config = dict(
    dataset='photos with spoken descriptions (Open Images, Localized Narratives)',
    train_examples=203450,
    crop_scale_min=0.5,
    bias='none',
    parallel_block=False,
    width=160,
    optimizer='normuon',
    adamw_weight_decay_other_params=0.01,
)
Rows from block 11, named by matrix and row number. Rows with one number belong to one attention dimension. Each number is 128 + 24 x the weight over the matrix's rms, rounded and kept within 0 to 255. All counts start at 0. Numbers have three digits each.
# q: attention query, key and value (stacked) (model.blocks.11.attn.qkv.weight, 384x160, the q third), inputs 0-159
# k: attention query, key and value (stacked) (model.blocks.11.attn.qkv.weight, 384x160, the k third), inputs 0-159
q.86:134152114158136096137121158122133105160112077153088176131138139080099101139130105109135091119146109071157096140095174134148112108107136139141109106100154131168153134163134161160147153158142132107158120087138168079166138136126110099144101100130181125145111112089118149149148140122132131112140156133164120108124097124142143101094115145157170112148133129096116157088111124152157127118114163089148194167084135127108132162091100133119116099180095092151124127095131129148106130157118097
q.87:125166080162142139135105171124109137113138121102130134174180105132129148141149121119152149103137163116113170155121104114114118116132117102130120137117112117154117111166099124108121119131157144147134131149112131070187125143134096108124128155113153138094140127126121124165125123164094163142134115079092130130123155109140141159097153135113113136150092109171128146101099125132106115082167105122123130110128143158149106138106114099117091141163157108119129131117106094122095148134116172
q.88:146158128136121118124142170124140116149114117133150085129126124175113112105137130143115127113143107130105106123123127109154125103122109141104113120131113114084124113122115138126142131169143133129098139146102079156114127145087107089152115143134116110122130111110149139108132108118146108107104152152137149127147151118104153123145112137114174151104079143140090127138101101148135134121145078144105134129131115085098152085178136140135177174100157167127134146148119139142176132121119130
q.89:095136141091152097161152140142149122164168134124153146121115086099134078136109127076136169145149138157112111165113095130139101154142152090127152160116120131152102148158138112147108104130100178106106131156105099149103102116139128126105124120118137103107159113133154119120076145093135149112131130114130110115132115126165137155110125157138108115144083161085137140147144122162133095104158117187120115098122061106117099097120162115177148170151158071162155121118143161144123102099108188
q.90:136146108105093125160125148118107148138088102139117114125077122126140149146159114153100124125144125110128124115126134140133141096141108126159120149132129108139135106134151115118143098130123118127163114134141106092129157110138136127153105135141093130123119091109112181156119127158127109165130114109110122102158133134107189119155077121088124143150130160124123128135112107120129146134131146191139075161149148127117126117163138138123125117128143119128126165139112119120140121122134127
q.91:127088106114121122129129099149152105145117137127134133151175089126093106113139119121148126132132115117115114134077130097118119152124136115104137114119166123112151124170160150115148108145100099104102165139152134155110108098142152102164112106137162149104134148151109109121131141142115134142141110130142133131144138163099186100079158124103146078124156101116149150106133138107099132117107115141131161127148098165121127136138107134130172143085087161098111151123135191153106123108120153
q.92:152163126130117100177133166106129135115107103159133130115139121081123123068137099089158123107140162124159139144145147140148147140125120121109097124136076131113144132126127112151122123172147115109123127127126140129126135105139127122096141129096107114113136104104118132113159140153127129128138155116176152115117112139159138114115145144098065127104134137129148159107104145134132133099110128139121115121110132129102135149142114148134148074111147090139152103160121145132135133164152135
q.93:147155099131143132100107109161152132108151146096153133124147097144119109142117107161143112168087107127117150168141087081111148112117107176174121102145109105129179110101099114156118109143123133131113140140091112141155141152108125155179170133140100112141144116085099138157143192136179084150137129123128130131127131154113144144143129115156166175074120159101119090128099096102124070113122117099142163111071125130101141176088156130142115124139137124097117098119136166109156146131140126
q.94:109146081163136105121098110116154130129123180138152108160121108112148114114097188114157131080145148120139131136106099138108083110124138080162141103154116144177150177151111138117168106151164146129112138098181162113146113177108149142111161153137175111128133170157098115135078120117110168095117093154128108144151106127163095152121135111160146146099162125119145097102083128134081120147123135126127155103137106160098159135069100119148132177115122155134120103099111119108076086147129135
q.95:101122149163103100106082082160113107085140125169129131062108174138103114157139108158092156157148100153119147096114123108146109111117136092105131102127119119141113113082142155063151163111138160156110129090114137097118138105123157112141171136153142119101119149142181111122106147124130122134141128144119148172125111137167097137158133146145137118100119078139106099163141160084129141131169167057117158149200171146155133093128126140149145135103131115102113190100115138111134139154097157
q.96:142131098100154109121098177136109089144123124144149148117107157124126102114125140178135167161135102150129108081116165106110143097129138170138108167127124094130109128140149153105128139154092137123158138085161113100118187112080143139104102107084114076152118186127090114167106107124158141123130126132127098130126082117138114123171094163177146152157165107132106133108169127130105099082170128149140154099142104122130187166125110130088138117105106123157115152098135134154107136145132113
q.97:122084116131137098129096163143132152125120120139114096125139103171138148145170111161111138161111118098157122088122154139119136144138163130131099119128135136124125117116099147166116151116127131086106146131172137093132128112156139079107116186116144130141121139142088146108143136122113117120118139103132124138102131188102141119072141157128135135138152095114159122126149138148145112126125139102101135110093142155129111116122115169143124143097166096127120118133114152148130120096095144
q.98:113085092159121132107100153131138166144107114153107121115143071176136128121121122169132159065136126141113163082200136143138134127103148089158177118116115148108144141087117100191135075135141068129141178111138140181111094142105136116119087145147123145101096137117116122094134162107133112167137161103126115148151136106176132141138148166067120142175130097129120109119089158101124183131139169141147145158099113104110095141131142129132122081115092158095125156098104167095148142117103149
q.99:108159141127119142136143094126133129147127129081143153134143167142107090145136188133176109158100146122147135141093149128156099119119166170124149136078157073141130144035156125190079118113119121169102136132148141136128107136095139143106130081106113153117144082166150143175150136090123102113163140106146145141100125118132136108141111113116133137106113133108154158115088080088143103144133159116137098184086150101110113159165099137117121137150099159166154103160163092056102107061110128
q.100:121129085140111135118123152114098098149126117095145170096118154109126105127144163136137134105115126120155122150157137084116139102174113106172130127131138128140099128151111186121078182155142140137116130114089131117150131089093092115150129120124166121098134077174149093129133148116103104135102107141150113131086156154061137169160167063124116111162118177131121111113141127106134127157133109118114106120140147139157184085144119116158111113149132126169147166124101057140151125101168117
q.101:109121158155079141121098100121150107146173175149118159145089134119135170108144106107145126102099111167097149120119087132100141141150140131139114123102163121103128085131126111132116136109065128123134128134164159119168153145164120140130112105122143131181134112145112125080104120167162164128117137118128134154140133089142081113097113095125147113139117082154175106099137135126101075138113135099108127116140123119117100132159120136113121140143132159103144116156176131180150187159116094
q.102:109136171151134109124122122161083171133141118125159102152101093125135082148099113140167089087103134159173109137125140113105111129150142080135131165091132090106111088088163142112170150119131144109142117126153111099099124153130152157100148138151130114159109109110148111131102131142155140170170097182129151137123169124114123155099108095117139141139126145124149181143161102116132094160108131137102114149131088108116125136106113096168147125118105100141102163137117115118136133131140094
q.103:154139162088144132127159118133123177141123151124117123091147134111115113124134153155116110166108148173128136200139135143111116171111165122130118109146122117178098113105150150098151128107134118105130107095093124138111135130085101150139128139142131140128141113126173122137107134125172114092182110142107117133112090095144119094078124158098149138110152084140131100127151144150146128090151146141127089111082123135136139103114114120132172128120108133149121112115117139122120111121141120
q.104:149183097092162166144124134141135152111086103107128149119112116126132138106188115116173104068154141142137120109128125132115135096137164139121153134161170111139152158136119108126095105124123116147141125161129113173111120098149146159111152127143130132132132113130136157120115109155134106148145084136130141145079111122138137081075112124086160139151125138139145152168110117109161155113087149145096110089126120123126142141116134118085144138128083157158100119161089132120131120159116119
q.105:098110149113167144123149114137080179099126136114102098137105117115142118148121121137111146188095155084110159096103120161155124142170113153131156091118107192156144132146138127122127136143185156096096130150139110117143129123116145132128130151133105103146159073150127168132097100112077097129113124111123141130135180080087129167170112066138128089094138104104132142151109138130174134118124143171112110116122163125120110150152158129116098131144083168156088132115084121107128149128150121
q.106:179155107112078143120128159109103129195145143136102155140139123110117190069144124140093109107192105132188113109153142109131122097139121097113119109161101142145136104135095124137068122128132121153139145130111142080084154115127164110104147148144120138101066142138137109157142105165114129084168137110138124107114133166121113139092149139113095110176121161148147111144186128138132120156108097093086136106140131148115138141122157134111100151076131109141132126151108143116153105151107133
q.107:129141095130157143098134153079129173125111124137114116099089132146172128143131106140152104142160158106114128150142152095097124116121147124170145130133082167099126130076123107132155124160163091116101127150126136105150125147090148118118193163133068124120125155129132113107150144134153075163127121149109096118130138142140082171110119089125137111140156133107085066140135122115105124146110136128184111122132168165121101138139128114118134127123100149177143147091143123106143097148121136
q.108:102091105109164156133132099122134129133096168082168161128142121135122110111088126111173106119107149142074152115125110112148086116128110188135143138100115131110101099137122125147143108101114153131097138168154148132168112156110140141155128150138154166171134147085133138163121081126152140095097109157107133124149135104087175136153124132101118117117128113105165103123115113097127150177191115141094107180134115120167142121100143129166105151150144151111102099128087118075140158151139134
q.109:092113124086123137173070168135114098140133124118137143152114123120147095203103113111123140164095156075143116104102116079110134149187130164126128133135184151099108146181148115116116115112147147135123131097146139130153073113185145161142100147136156123123141120163105198133147134092116095177111114123089168119139128132099125156139109102151120137115155114101155145154082103118120163159114142153168142146111119089088093113113125150113137126158135143117114162155127119091082105119107118
q.110:150168147140186121161133127145118131091126099172121112106121107160116141169137165138097160143118160182153105059127149103137139137138107073152112115102112114101138129127113138081111131103143137176146157149056150110114131141145090106121143096081150127117101125119130105102111147099152121144137115115131117117145137141131132133127131109117137154106104094185120163156114136121134136158084133070142150110132155129099128121162121127096135134102150141121110137105128134171145162148121081
q.111:127118098078133119100122087128116122117149125124104106115134133137120155125140128181073140162168102129109134130140143133142116114130126143112142115122111118171134094090108112116127109136127113121087140133134175101139138155110124153169180125149115192102161121109129115121127151133130140103130152117132137166117086144137102132135122152155072164117131115145161105123143119077141124140172113128107181117102103116121169126109162144157131146158098119119137128098142150137094183094117139
q.112:085106170127110146114112123103102100115127059171137175126150085125131102097091106113120153101162109095150135107135158173132140123160167135095110132125126151147115097145135102099141144123146156123149140131103113072104136109195143149132140119140145133143116155125137137130116134139136142125142102113124079115132139133143135132143141164153107120121075140142102145128091139165103148121150124143121140149139136144137120159109108125134120148130101119132132117105125103124135133154118138
q.113:179103115115145148155137134137117133138124185140144129126123111125136115164132116154124146169113177121091137108152084109123144132129096129138154174130095144110159142146141144060116070086132129127087156165124102181080111134101114123126143151124130149115156112125130105133121173175078129174135125130120119152111115090113141074127164145113129141112134188126067079115138111134124105119124155119196130125123150126194112119130132145113128102110126105107103130090071155117151138111112164
q.114:155079102123153080124114103088135179107108129148134132133143086127128095125118146159127084155116105130186124092088165167145119138140103106109140156137141144131136169107132189161175112086105154106147148117091100162118118113149114132108158140121147085126119077131161164115160106134121087097150097136165137103164103123090143113125155143167158100138108083135149154160126123127095137137134125112108127123097116134131162164133103112145168096149149160134114122118128115127114122131133133
q.115:170103096086093072115105128114142099142132100115144113174124109156142118156168111096145080166139058185162085159108107184127118137137146167125116157104088136140125173141091148152146153106099162160163133140163103114119133167139137086109090114122061139184173123129139107103108084102094154144117132133150095106092153115133154115139119150137090106112107141134164160153141101147136180082121126133139133126130136134133130140119175098130140141086132116155123120138102128132109117128135135
q.116:128120158154130095133160106150169144142170114134145097111168154107155114119130103089071134113149081119130132130164151130116148157108095113123131144138107117115117136123110083145122110133137121109137134111164128165125143137109128175167116164147097129130131120139129136121115130118106112134120152143158122141126145127117120125132135126126118090085108142107122133097132107160098092144133081091131136137185087150111090185099135127115144098080141136098109111120151161133118121143163173
q.117:116123122122132130152145105115114112143124128135098111119168142128160153131152118140147119123142140172115135118086097117128135187131115086083138155126164133125118164144140151172141116079099139109149117134122120131126115118157138190143131123126174118101132095142127150085174164143111131110144130096089112153118122112090138086176103125119142130152098130124095116102131122134110133105134109133133168148090090126152171119155122151105076136160126154117130139117105094117119153124148141
q.118:130124117149135100112158101143134143125161136123126128120163167152114107084156122163104106144115128106145136106092130175100123163111121123107174150094129131113146145173134129164120144080107095154122123146083129127119159102119135130139150125137161098126136085102116141169094159093147127192087134111135127083100134118171113108138124138147125170149135139112132121123110120135113196097117138163137107152116114137126137146140131122085086114148110110126153116163124073132134110130145121
q.119:148156087126097122146146093133124152132130118154142152140155079128117179096119128123103085148134133148164112148164140105103135127090129117123123125170097107089150117093149140167140111168128135131166104123167118143135125120127121123128119143156186104088119121078123116120151159170139145083112141119109150115135136110110098099149152140124133104181112108102103113123138173156122119125137126139112158133124158153142155128116100135112076073114137109123143126115154117131159127085143134
q.120:119083134127132124068156141146150064106133117145136144112103137134113148124154101145129125131119126118170119101165137103130128136126120107134100138124127129091115135150134119145118130112110122124110147133157164108084117136147123109146098091112128144137111149146147102173132189103104149147094163106159089111157139132068082156130116153180112153119154126162127130119157135131162123155114119125097134110124131108155123190077106177107088145140109066096096138155155134157101179157113162
q.121:100116141112114137128141143098140128136125150123135131143131176125169147109110174120109114078146111159109104122140135108180151122118103108132131138118077136137123158155164135113154099124099122104116141073159146138103115153146149099133128109132119151142136122095137144107124141133107204106109165110117078130114151155158097093103113143140082106146140161133172125152136141134120124108096118153153136086141139136146161106177149104116124136084163124121148145130113106119089155082142082
q.122:122133057153109160141149132140117115158125088136147116101136120131167163135144135121096154132183115129107111123113152113152145110091127121133120147152120143119146121140110085135119101130125085177144088139120136118178121101134162150123147104123091113130103110160124101141144137106182125081140126098128114097165136128139092154141114087113129109134176130134112167141089156136107122147119138158096122126140122116074142156121118142116122170118166141091122134175161138112154114152103105
q.123:124101169094139132069130125134171091146078161109115100119135158139063133126155117165119136157147117124109121155147084162132109164106125137109117145115149167119103119140137135126118105127125140120142105137086096136155116099118103132113125100102120137186123175121142129119152124093134111135127118149153127122125118155117118133113116115153145127119151148144075111134146142139116129138116123105136175138172132091115097117104088144136167119161152131097143141118158144139141128105101130
q.124:148128145158103094114163093095114143102129068065145122137119143102112150102153099135099126172116175104121137169084154189144149128132165161127135122109164139169136094146134104170123153114130095131123094097145096108156115133177136155120116133120109082105133111097126130122100088106126161137102107130105106137107136145105158166114146141108116087152127116140164116170123139147129159117120134146108150113129117133135120107168136124101131167135141094176136133130135118121109146070137115
q.125:123112119105114123138126145131145118102165111121102149144080143121139107135119106124111114116126154099105140134163151152162102143117107128115133169124123098144100131168145091155136172141127130152129121147162108132168062148130124131150093139135123139150139139123084182156149087142117095107103145106086118110098136114119078143153094119106155119150133127118091141166175161133111148147144151133153116106135107122178094126141135151129088113144123144090141159152158077111119107103162154
q.126:100102167130183117118125116125181119101131129100094092084138171126113118124087115108118126141114155134116105134106121140170098123110131131136094093109123137112141126119130144146103144125087138100120164099151157156079187115133158117128116108117165129179125141123156125139153115108126132130126124148120130082090123154167134117136080145116146152105126113144097068105134149127125144110141153116088163152146139119106152129142156125140129111149169105101146127136106162144190101141146142
q.127:125103135176107101144124131099120141145103164116135119124115131121117166140107197155141172115145091123095130127143091151112111120127138108123105074126143146145095144165162170125098121102136162121097138146117142141108100170140147107160133124170142130162153131082131093159112116125103153121113090152151148110142136182109134136125168116131101129102104161122129083094153089121101100106094074111134122111141115168127150083129140143169140155154126129177126119088087123139107111169132163
k.86:120114142138151145126138156124159093130116074095139108089146166124172105140137099101098156111118138121185126146110124136143162150134124159077123144133097142137115155087117118086101106181151123140113145068114174160178075091140138134159117100144131190096136169096154105118153114149103129142116095119152152140130103109105103140111117146143132128110149168085137123116123105062129125094105081136114143125121113110181144117131110108177136112162163138131115161103087132111119141186148125
k.87:122136125084142097159110173128135116111120114158105152105125113103124102140081113117108148133124135109137126145090140144116125106186177130100120121151139134120115117171151138118151159106158138111095113148110149135102156113138107116155148137113115082153137168119127112115116127136112137115098076142152099123129158177165134144154196113130117116126107131127135127123148146125135119151147109076128166172059115151140137138114137142153109114119069116137126138099110117150071114110143130
k.88:131071133095152151105123104130132190107119148131111132086162096116119124157100104084125143126096175143110141143145114078117125130128160135106114124145145096119104137117128099131130133096124098107112081148095128125131161158168104129103143146141129135120094122137132142103113129148098116115119124140181188096147168106103155158143110158131174132150143105167164156131120113120134061129109135155128147191114137148118110108100127125134111149132175146090117108126145181136092139099126142
k.89:151140139206119163147143142107128094137121121114128178168118110184174114138120093147100138118139079066067131124136092145135122165165144142144125134145188124130131110141107117118115102122145110131111137123160151125133140181081080131120126139151121128114106100126144110135112121114120107135176120134120101129135110110142157121142163124095114140077093167132131127142108151149147126105108135109120116122103116136124104101111148158107147144080133118149115135134197141109126109142094109
k.90:105106157121133101120113117132144176133099123195126121117164120163104099168124124101111133149116139145151102139113133140110151172101100107079147139112106114081154131137120144118158114148140082132130148107151152127174117143123132136116081125123144150133112143145108106141130148134112101143136150134196115126129126104107119153130152128124125089138138172126130107084132119118096147127083087140124149118106091148131075137152140112152183142145129125153090119129132119143147114065133148
k.91:129133094151170136111126125149112165119120073133130154128101137108115154150120167156113130157162137141089124144166107099132124133167106161143085120157113134147130149135144128124134138160124112126150086109122118138127134099133120094120086108123125115091148101148150148096143144143104128114118105160124103117145110116100107115102168119140151083163141125095118094157095160147114130135088118122120173135166109125092170150100088132082137148098133144121128158138150143148114149166102157
k.92:131137141143123113122126145081128094126115157103114131112136159138155174130101137143105105092142119119129131129095134117157118126111127129132121133119140128123137128174178134165103118127116148111133150115122152162122117117096159093140100140149139123132104161086128156099099141132132106157141156158101120127172081107134156158111155101163124163118152118107124126101140102104112126132115131116132146115112105147144105147162161132098140133142121125094130112116096140132151125124124110
k.93:128104106121099129126049142117129116138086120152164129161137119135091079123091138092120142093116111138105114126140139143108152130131115133138109137140138152106085121123120189140107161130105165135128104127099132127148133100172163095096172143117127132139140166116127129148089094108125124112087102127141184120109135120104107135110119143142155126147159127097165138111152117138141144101112138181132139101140135158120148084104113169126143177159132086166158131119099125161127134177116135
k.94:125153082103123127165118157161156080155104134119138120141144146124167114100117139112166120168114128130084165114098124164159142079185164105183102117176113114123142115132091142137156154107151144151135137153104085109124067116145165112124149117140130093128119118133127113157126093097163157125135149150055124158126138120145121149112127101115067123139091127110131134131117143194126065103179122127092129134104137133112138114106142148110141153103149144167107115148120118108102110106124136
k.95:122123121098102124114153135147136109141129119094167160116122119113087163091094108130179124134135128129137130099142151097154112116100143142134125143098135122145131164102129108108137142094147149117142136125107149125110134110173114123130194091100156130113213095132139104145138115169121114081145099078161155173110145072163092141122108084166098143172085166153130169159080161139138118098083155152145107100105145103185118128059161153131123111162116136170185143145097095097141111118139120
k.96:137134175128142076118136099128121131147099088129111109102174118112118144168085121134168132132086097144125121136141090120173141140114111092140113169107118159144105160135150152122139123095156141146076151125145124132104127157150136120132125123101158139121165128077149098166123070100131118145147112130150117135129125161157107141107148107144133103164088083130156122105125117148108165091112167112130132117152102160136110133100111117144137105152137116103106121143083160148123132138177124
k.97:128092128122115111159187107137139111130144109131127121161136159114149139142085153118132141142124104092101105137119132151092097152137119176147113127104120120134183142078113137127110139119147139125133081104167142112144108134105085135115140127138186151144137096122134150144131163122133147113121098126121081166092098124096128171148109148135145110099118102117134129142136096140104148152136128115109127138142140153136159140156143143087161066115113157128106136120143100136127102132145088
k.98:124118120151115123142135128144155112126121166120164084102095182092124141111100142118118096129151136118121130154121149136132113098097107126144155118119136114143146096143145134114129152161140116182165140154093104095104167158076109163083155130112141125103131105121187134140162163093135136134147150090134131103103118146127149149113177186102102103101135131134116139142119117127104127159109145108130101088181094181121091102126117092151084092132130164161121134182131146160120093086109110
k.99:141121150150124138106108149125107082177114100148137148132160141150157110153128101146124123106149117168161139153124114111117146104087149138103117155110147147134164091095122129099129111132109117134135149111131130164096160086045185088144136114099108161161145131159182099105147123073119121172116133128094131129139133173140118138181149108103132109127121103121125097129105144131119162100114148106150140139132149137169126097124137150125141099081091114079124134120117162140121096134145126
k.100:127109106170171129170126083140123166131130124124125142123156109121112089121173122127056201144126090128086126114129127111162147091150159100132091125131099134146107096125108177091172111147108123146161122123086088155144119128098168105177102169133096125092086116156090090146112063106085184125073151194146148103124096109139172173169179112132148137067108130102138174119168087126091131131212111068105137141139169121115138144135105141159156209123142101112129124107120124131132111141142107
k.101:133110192146120108139159101134098150096121141117112140118137109116146138095117170100132146157112111117145128100131098129183122095103172128175141151082082097170112185124120128189120123137142136142162137124155111132130095140133122176168120091125125132098115114128111103112111108114108116095164092141058107122098087129162146125124160144130122155102144112133113093157115176147201143154183167117123104113157154128097112135184090118071144096153109119127105119146121149080142103083126137
k.102:144124127097166110127119089121114132157117158140138120122116122157122179150095104153120157133131144121129101132137156139144126150112140146161124137090127142115135116148131134140109164156120140142110178120083133131186119122129105132122104105149146143152112184140053129118095115153148118085122164099126172130107143122101095122129111117099103120129143113101091135097133125170092131146109116122121117086191118121143098102109097124127153153104140123106136084138090132096148128148189155
k.103:146127139133110129085170130135096070128138136140130149139126129152114170109150105131142120098124118158142130141118126140106114155103133104122142171134180126113118121144139104110138128106139105114114159130189148123128117162144098146104107115135139144128157136115138114132094165090123124164127137119076121132133110132107168106131075148132112156091111121174129094125146122119114122182115110157151134111170115092125113106121139157119112104110106138131123146135146101084102088200106153
k.104:171153164155152122128140132103146132093113110163102126164127176153188107081143165119101173145133176144177129150105191052150151112094114104099115129140072115097102126129157098064142126114141138122160157151115117126114174132147103131125111106135135100117102136130144138110135134090131165201158129140109115131145135161127063129115142146121151111104148093120095139108134131105150131169148152127109090112107125124112139127164121108100151118137128136118113101086086147100129133113127087
k.105:125147180077048150141119168100173125119112102109139061111131147157134126125153153125120103129078106141159141131089186133088111148117086102163144126148079129136156135156136137115156124130109101134149085092142136116153111098144169101077117136140103104153118158163128117079156109100125136167155146154114129071087136151142105128094191101104118131106132125138147098108183136084141128106096157106129122138157134156137133120137119090192116162140148098174126124135136173128114156152107106
k.106:139124109105105175140113132130131109142167145099132134120161087075159151115097103155160136133118130145104120088038126101132114116113168148138153122124165110153134090143159148121124136101099141111116129136073144124078175164092145157185117122133110094135136163128199159095183101125135127105132129103133113100146144111103165188157144123111153137142115121185092152064145164138097116148190132104115144150128128132139150165121136102084148092142104067114124137104145104096128124099118122
k.107:115135121142127096128108122125103129160098124143155107146121119143115082122113164119148083149160126161106149148146096145151128132091087163124121152104146097157116120129144139140114107138163149132132123131135144077117104135130159127086132152105114078186133118130101128111164089109140126136128149131144102089106112144139123145136149069135134167101130124162131128133144139158070091117106134156093126129142123142145158166176128102112153124158137099130110113136133084133108115115164127
k.108:117104162076147124106117114116118148120117082125112135164111138138130096101198128083105139125117101132111123141127150128118142110157121122064142155128107135121078131201106131132130149104137137100114106146112136143146134099144101161105117126131145108158163115124169110163141149118154133140122154141151098091116158092158158108107127109101120126109110167169162123169177145101136122089136084153129127130103121117154079107081162132156119169123126151185144078115133131147101141147171172
k.109:124134141109129134145114121198203182093121129119152127134134122126093101096147127113132134137144091110140134141152123140121103140100118151155082119162073144128162127129102068143117111170134101117143151080192136126151121112137140087086148165143150110104108154098116108100134129139183142124109121117154128132110104132119083094095130091084082140075161113116125127106144118170120145105126134090124133095129189180127085139143128105162103182143145159146129110114123086131136136132086178
k.110:097139124094131139159117165174113143139139148112127116152117111105131140113082133135145087140148116149167098062118139089157158168130174111151125130147094136144124110136146101105108128132127134167163163166101167129128139141146146142115155113109129154108152161141077144126138120198056177087146113122118134155117113127115125125161079122133133156127101148122116132138067090129122126128105150146138100169083147126132145120122078174128112147105115088129099160112075107076113155151107112
k.111:154135122124142136140090126118111130081093116104147155120164131130111098129117117132149073100162099140109111108158158128098126105131114135132121161143156115131064108138107123130129142097137151130136127111075163076079142115176115162166102165138139106128176114163153122175149127147129098083164130141161123130135123081131110111126119124116136121131095140138130148150153140129132144068154127141110145134094125162158143141063155131134154157158138125116158091119126117086136127134134144
k.112:094125104151124126132136148129101114128120143161155121156111130117128133113095116141138124085153160090118154106105149110121155147166130152128145110105168133152187135101138158156141147142130108131141121125146075130120123130152119140081153135138154108104131132122130136125130111075102141133138139100146149115117146131141137132128126130119073111131127127126117112042125151139148113140142128103174133146111130143121141154151136131131058138126153105135112090164144145134176097098107132
k.113:136136119133100146117143100111175135135156127084147071129153106107134124159131114089119079099142100126160123139132133119136167112134128148178133097143112151156136143139139141084113109112150151162119134140140097167124162111144123146110116131113073121105162138148097164108102151096119150141131140130143162121139137123113119132119091120156098146174105131130140163129152132158127135135146126103139104113134105132114142102143126119180150061116144153134102122133152176126124106087149059
k.114:158121101112104150101131127087166082100115128130139129116159165146145141120140131146134148119138120100116147116099154133138117134106128131148117124136137158117109136121120176135092183121119138121061106135175113141131163150133171168114116136122118120156103191158109145129144126122113118133114082110131131135142139132115090119109105157136146134130143083133113151091084138113105125098175117124131149126143119142156130159097111115082116175101133140129158090117130134142168103118142125
k.115:103133145129147121156137122140123102152144101134133144116145119101099120152140146101144098095134153153146103125094109146117136139133103163121123127139104128127178099105165131136139108116125125131142104123099102084094122146107135134105084116099128140125124116154101128137146165120114148121097166109104141124164111155119147101175099181155098127132119148115065127122063114166145184145120164122168099130174146073132152141158110138130124129112108130156151110142132146158138151102076125
k.116:147055114156115104134164119111127123149133161122105135133075097137159103144134118138116100102152072142133145169186077113137137112143130143164156128098081134129095122128133126127107107150132123105134151154142122166114135120129129156105141138151119084090123146131076109156084106146079150119112157103095130164150135090115129181136136151126144118137143117071123137138119148148158141133124093078107125120121116121118120152126118149145136144148147141152097156102141119144152110134134108
k.117:110130104094145139166148124135062150091144051151146092121118140174094125128200164127127143074148140124147137077136128090106106136153089106141132142123166112117137095150120123120115115131089116111130133116141172112091095138152186098140092142135147155114100105086097140111171132151136133100126148149133125089171117170125113121132133151154135160149141121127153118141113097124093132158139121104157125097115123189168162100104125151114080122155114122181088135143128132114161158149139123
k.118:138137119141109114093121145110121099136122181100127148127091115078148126160192164144136132082184188157166135129166112120108116121107107099141166141127132109091119129156102146126127117152128104130135125152172113124100113111085148101146090133136131109100114146128109139119134130128138095143150122127119110112122146132106109097122100123112112149142163169119123140102136146097128150130118165148089095152101148156119144101202172117105123111103113128137133144121133128164160167099125144
k.119:140151130136098100101133127144165079095131095129098129077082165173120162100107123125106172141095155166151117141154117162143146153115101116082132103121139082137133101145132138124092104111104095162127120137141144149082153139129123112086180096093121148113147120103142125153099169132122140138117163121137076142113135157127154113132111132134135125146118122137140125149182135129128152133116103103172131107137161130099110137132153155137125119099121171113153099098118113154126141132142134
k.120:088155099125104161114106134129132102120139142089180112129169154153108151102149097160120138189150118144144121133120117078097126157136132154115078111143111137185146135073136126094107137133092147110092109116110160100093122139122142137154129162118103108121140157086111119160136168144107120075119135120160152153141117112139089138098122108131142132125119109117133130137114131140154118108151143123103112163143180160152126183107129067089163116165140116121132125156133151119143092149083127
k.121:131135096115157120124137108137143132157094141149103165093186125150151106145143157110104116134112102083127132113118149142084144092137135156120191085117087107135122139113135119158126125117128062126110120125076145122119187149144148184143110110131157105125157124145135145126135141178146142128176128086127108147181107117139152092126182123106125137120141124105081110138101151080124117185144180156115117148139150102072108094133095121104154087168150219117124124126137099133113134126132108
k.122:127125093094128140091156142133130156122146107145138080185143100091105135126116163142133123127126125128142147131189159106133125120130131149104100136161157130108119143101107149147120143170111120083139111112120130118091125117079146122164116156181099137102124142118125175128126128161119132116113116170137155138093149135119140154160103095125126122118150161113123113135121131135125127131142123135113150133075099125092182147197083147157127143123085117132106104116134114131133117112116125
k.123:154142109155128130110160161098128142135110127133131094124104114118126155109130094150138129136150083119122139124165138100164183129113116098093096125153134117146105110101110116130110129130142121163137143117152132123146113123146122128127107126129099155132123096139147140144100102143134120138071124154161162138164131142143132110098130122132169113142110133140161143189099142099140150120124139174145115131124120125102114162125117115142132108139114110091102097087114113130112119136118129
k.124:103173164127132149118102137118095130145135154113112111133095144158130128123151127210133153161150191092125106102138159152159098125097130122155092114145147138082105140081137127183131193112087122092114098132141117109128120133135107158119105117137161131141149139115116144123119139109152131180145130123098144123101130123129124119109123150158132094140145119118084128091104070134160146090100169135144135102154130095096094103121137096103110126104102197114146149111140071131125119146122176
k.125:167146166142131110162111157144144154124157131134118110090095125099130108168169135141163126163080152139165138137121133159110121140124117108079157138105113140121112122112129121139096132109109124178085144158182122130133117129127148112126120122097123094115107172125152130095074129145137147163119117163121104161086120128150110093106149164107157102074142090133150132104128107131138071116124121124146120116094118096139127144126154078148161115113157150168164108114162114109116104124123168
k.126:103139117159104147112132113148133126116111135079142134089159119115144116159155128120143086165087113152144105131121154139156134124131090103149159137108168146144159127137079091153133106127105099117177175119095150169144164132092078070148139121119131183136135140154148153137137111144124079131130096104108125151141139098168155089114092116154162136115086119117115124172122157111141157146132124140123150074099120086132167138096125145111100120153128134153134145102141121151121143134109125
k.127:113125120170140132139129133091133105144067134168105141153136132137134154112100125140101124159088106089118147141100130116171123084153135144131131134130118140130133126146147130121128128130174123096121109093105087088144142186124112147124130134099111098152157093150137091148132121130134137099165138136098140122149162165105139131152123139088095126173103119167130117136123146102140091116136129139136184145168105122104133105093166101113103101124131086114140134139171133130149121101164130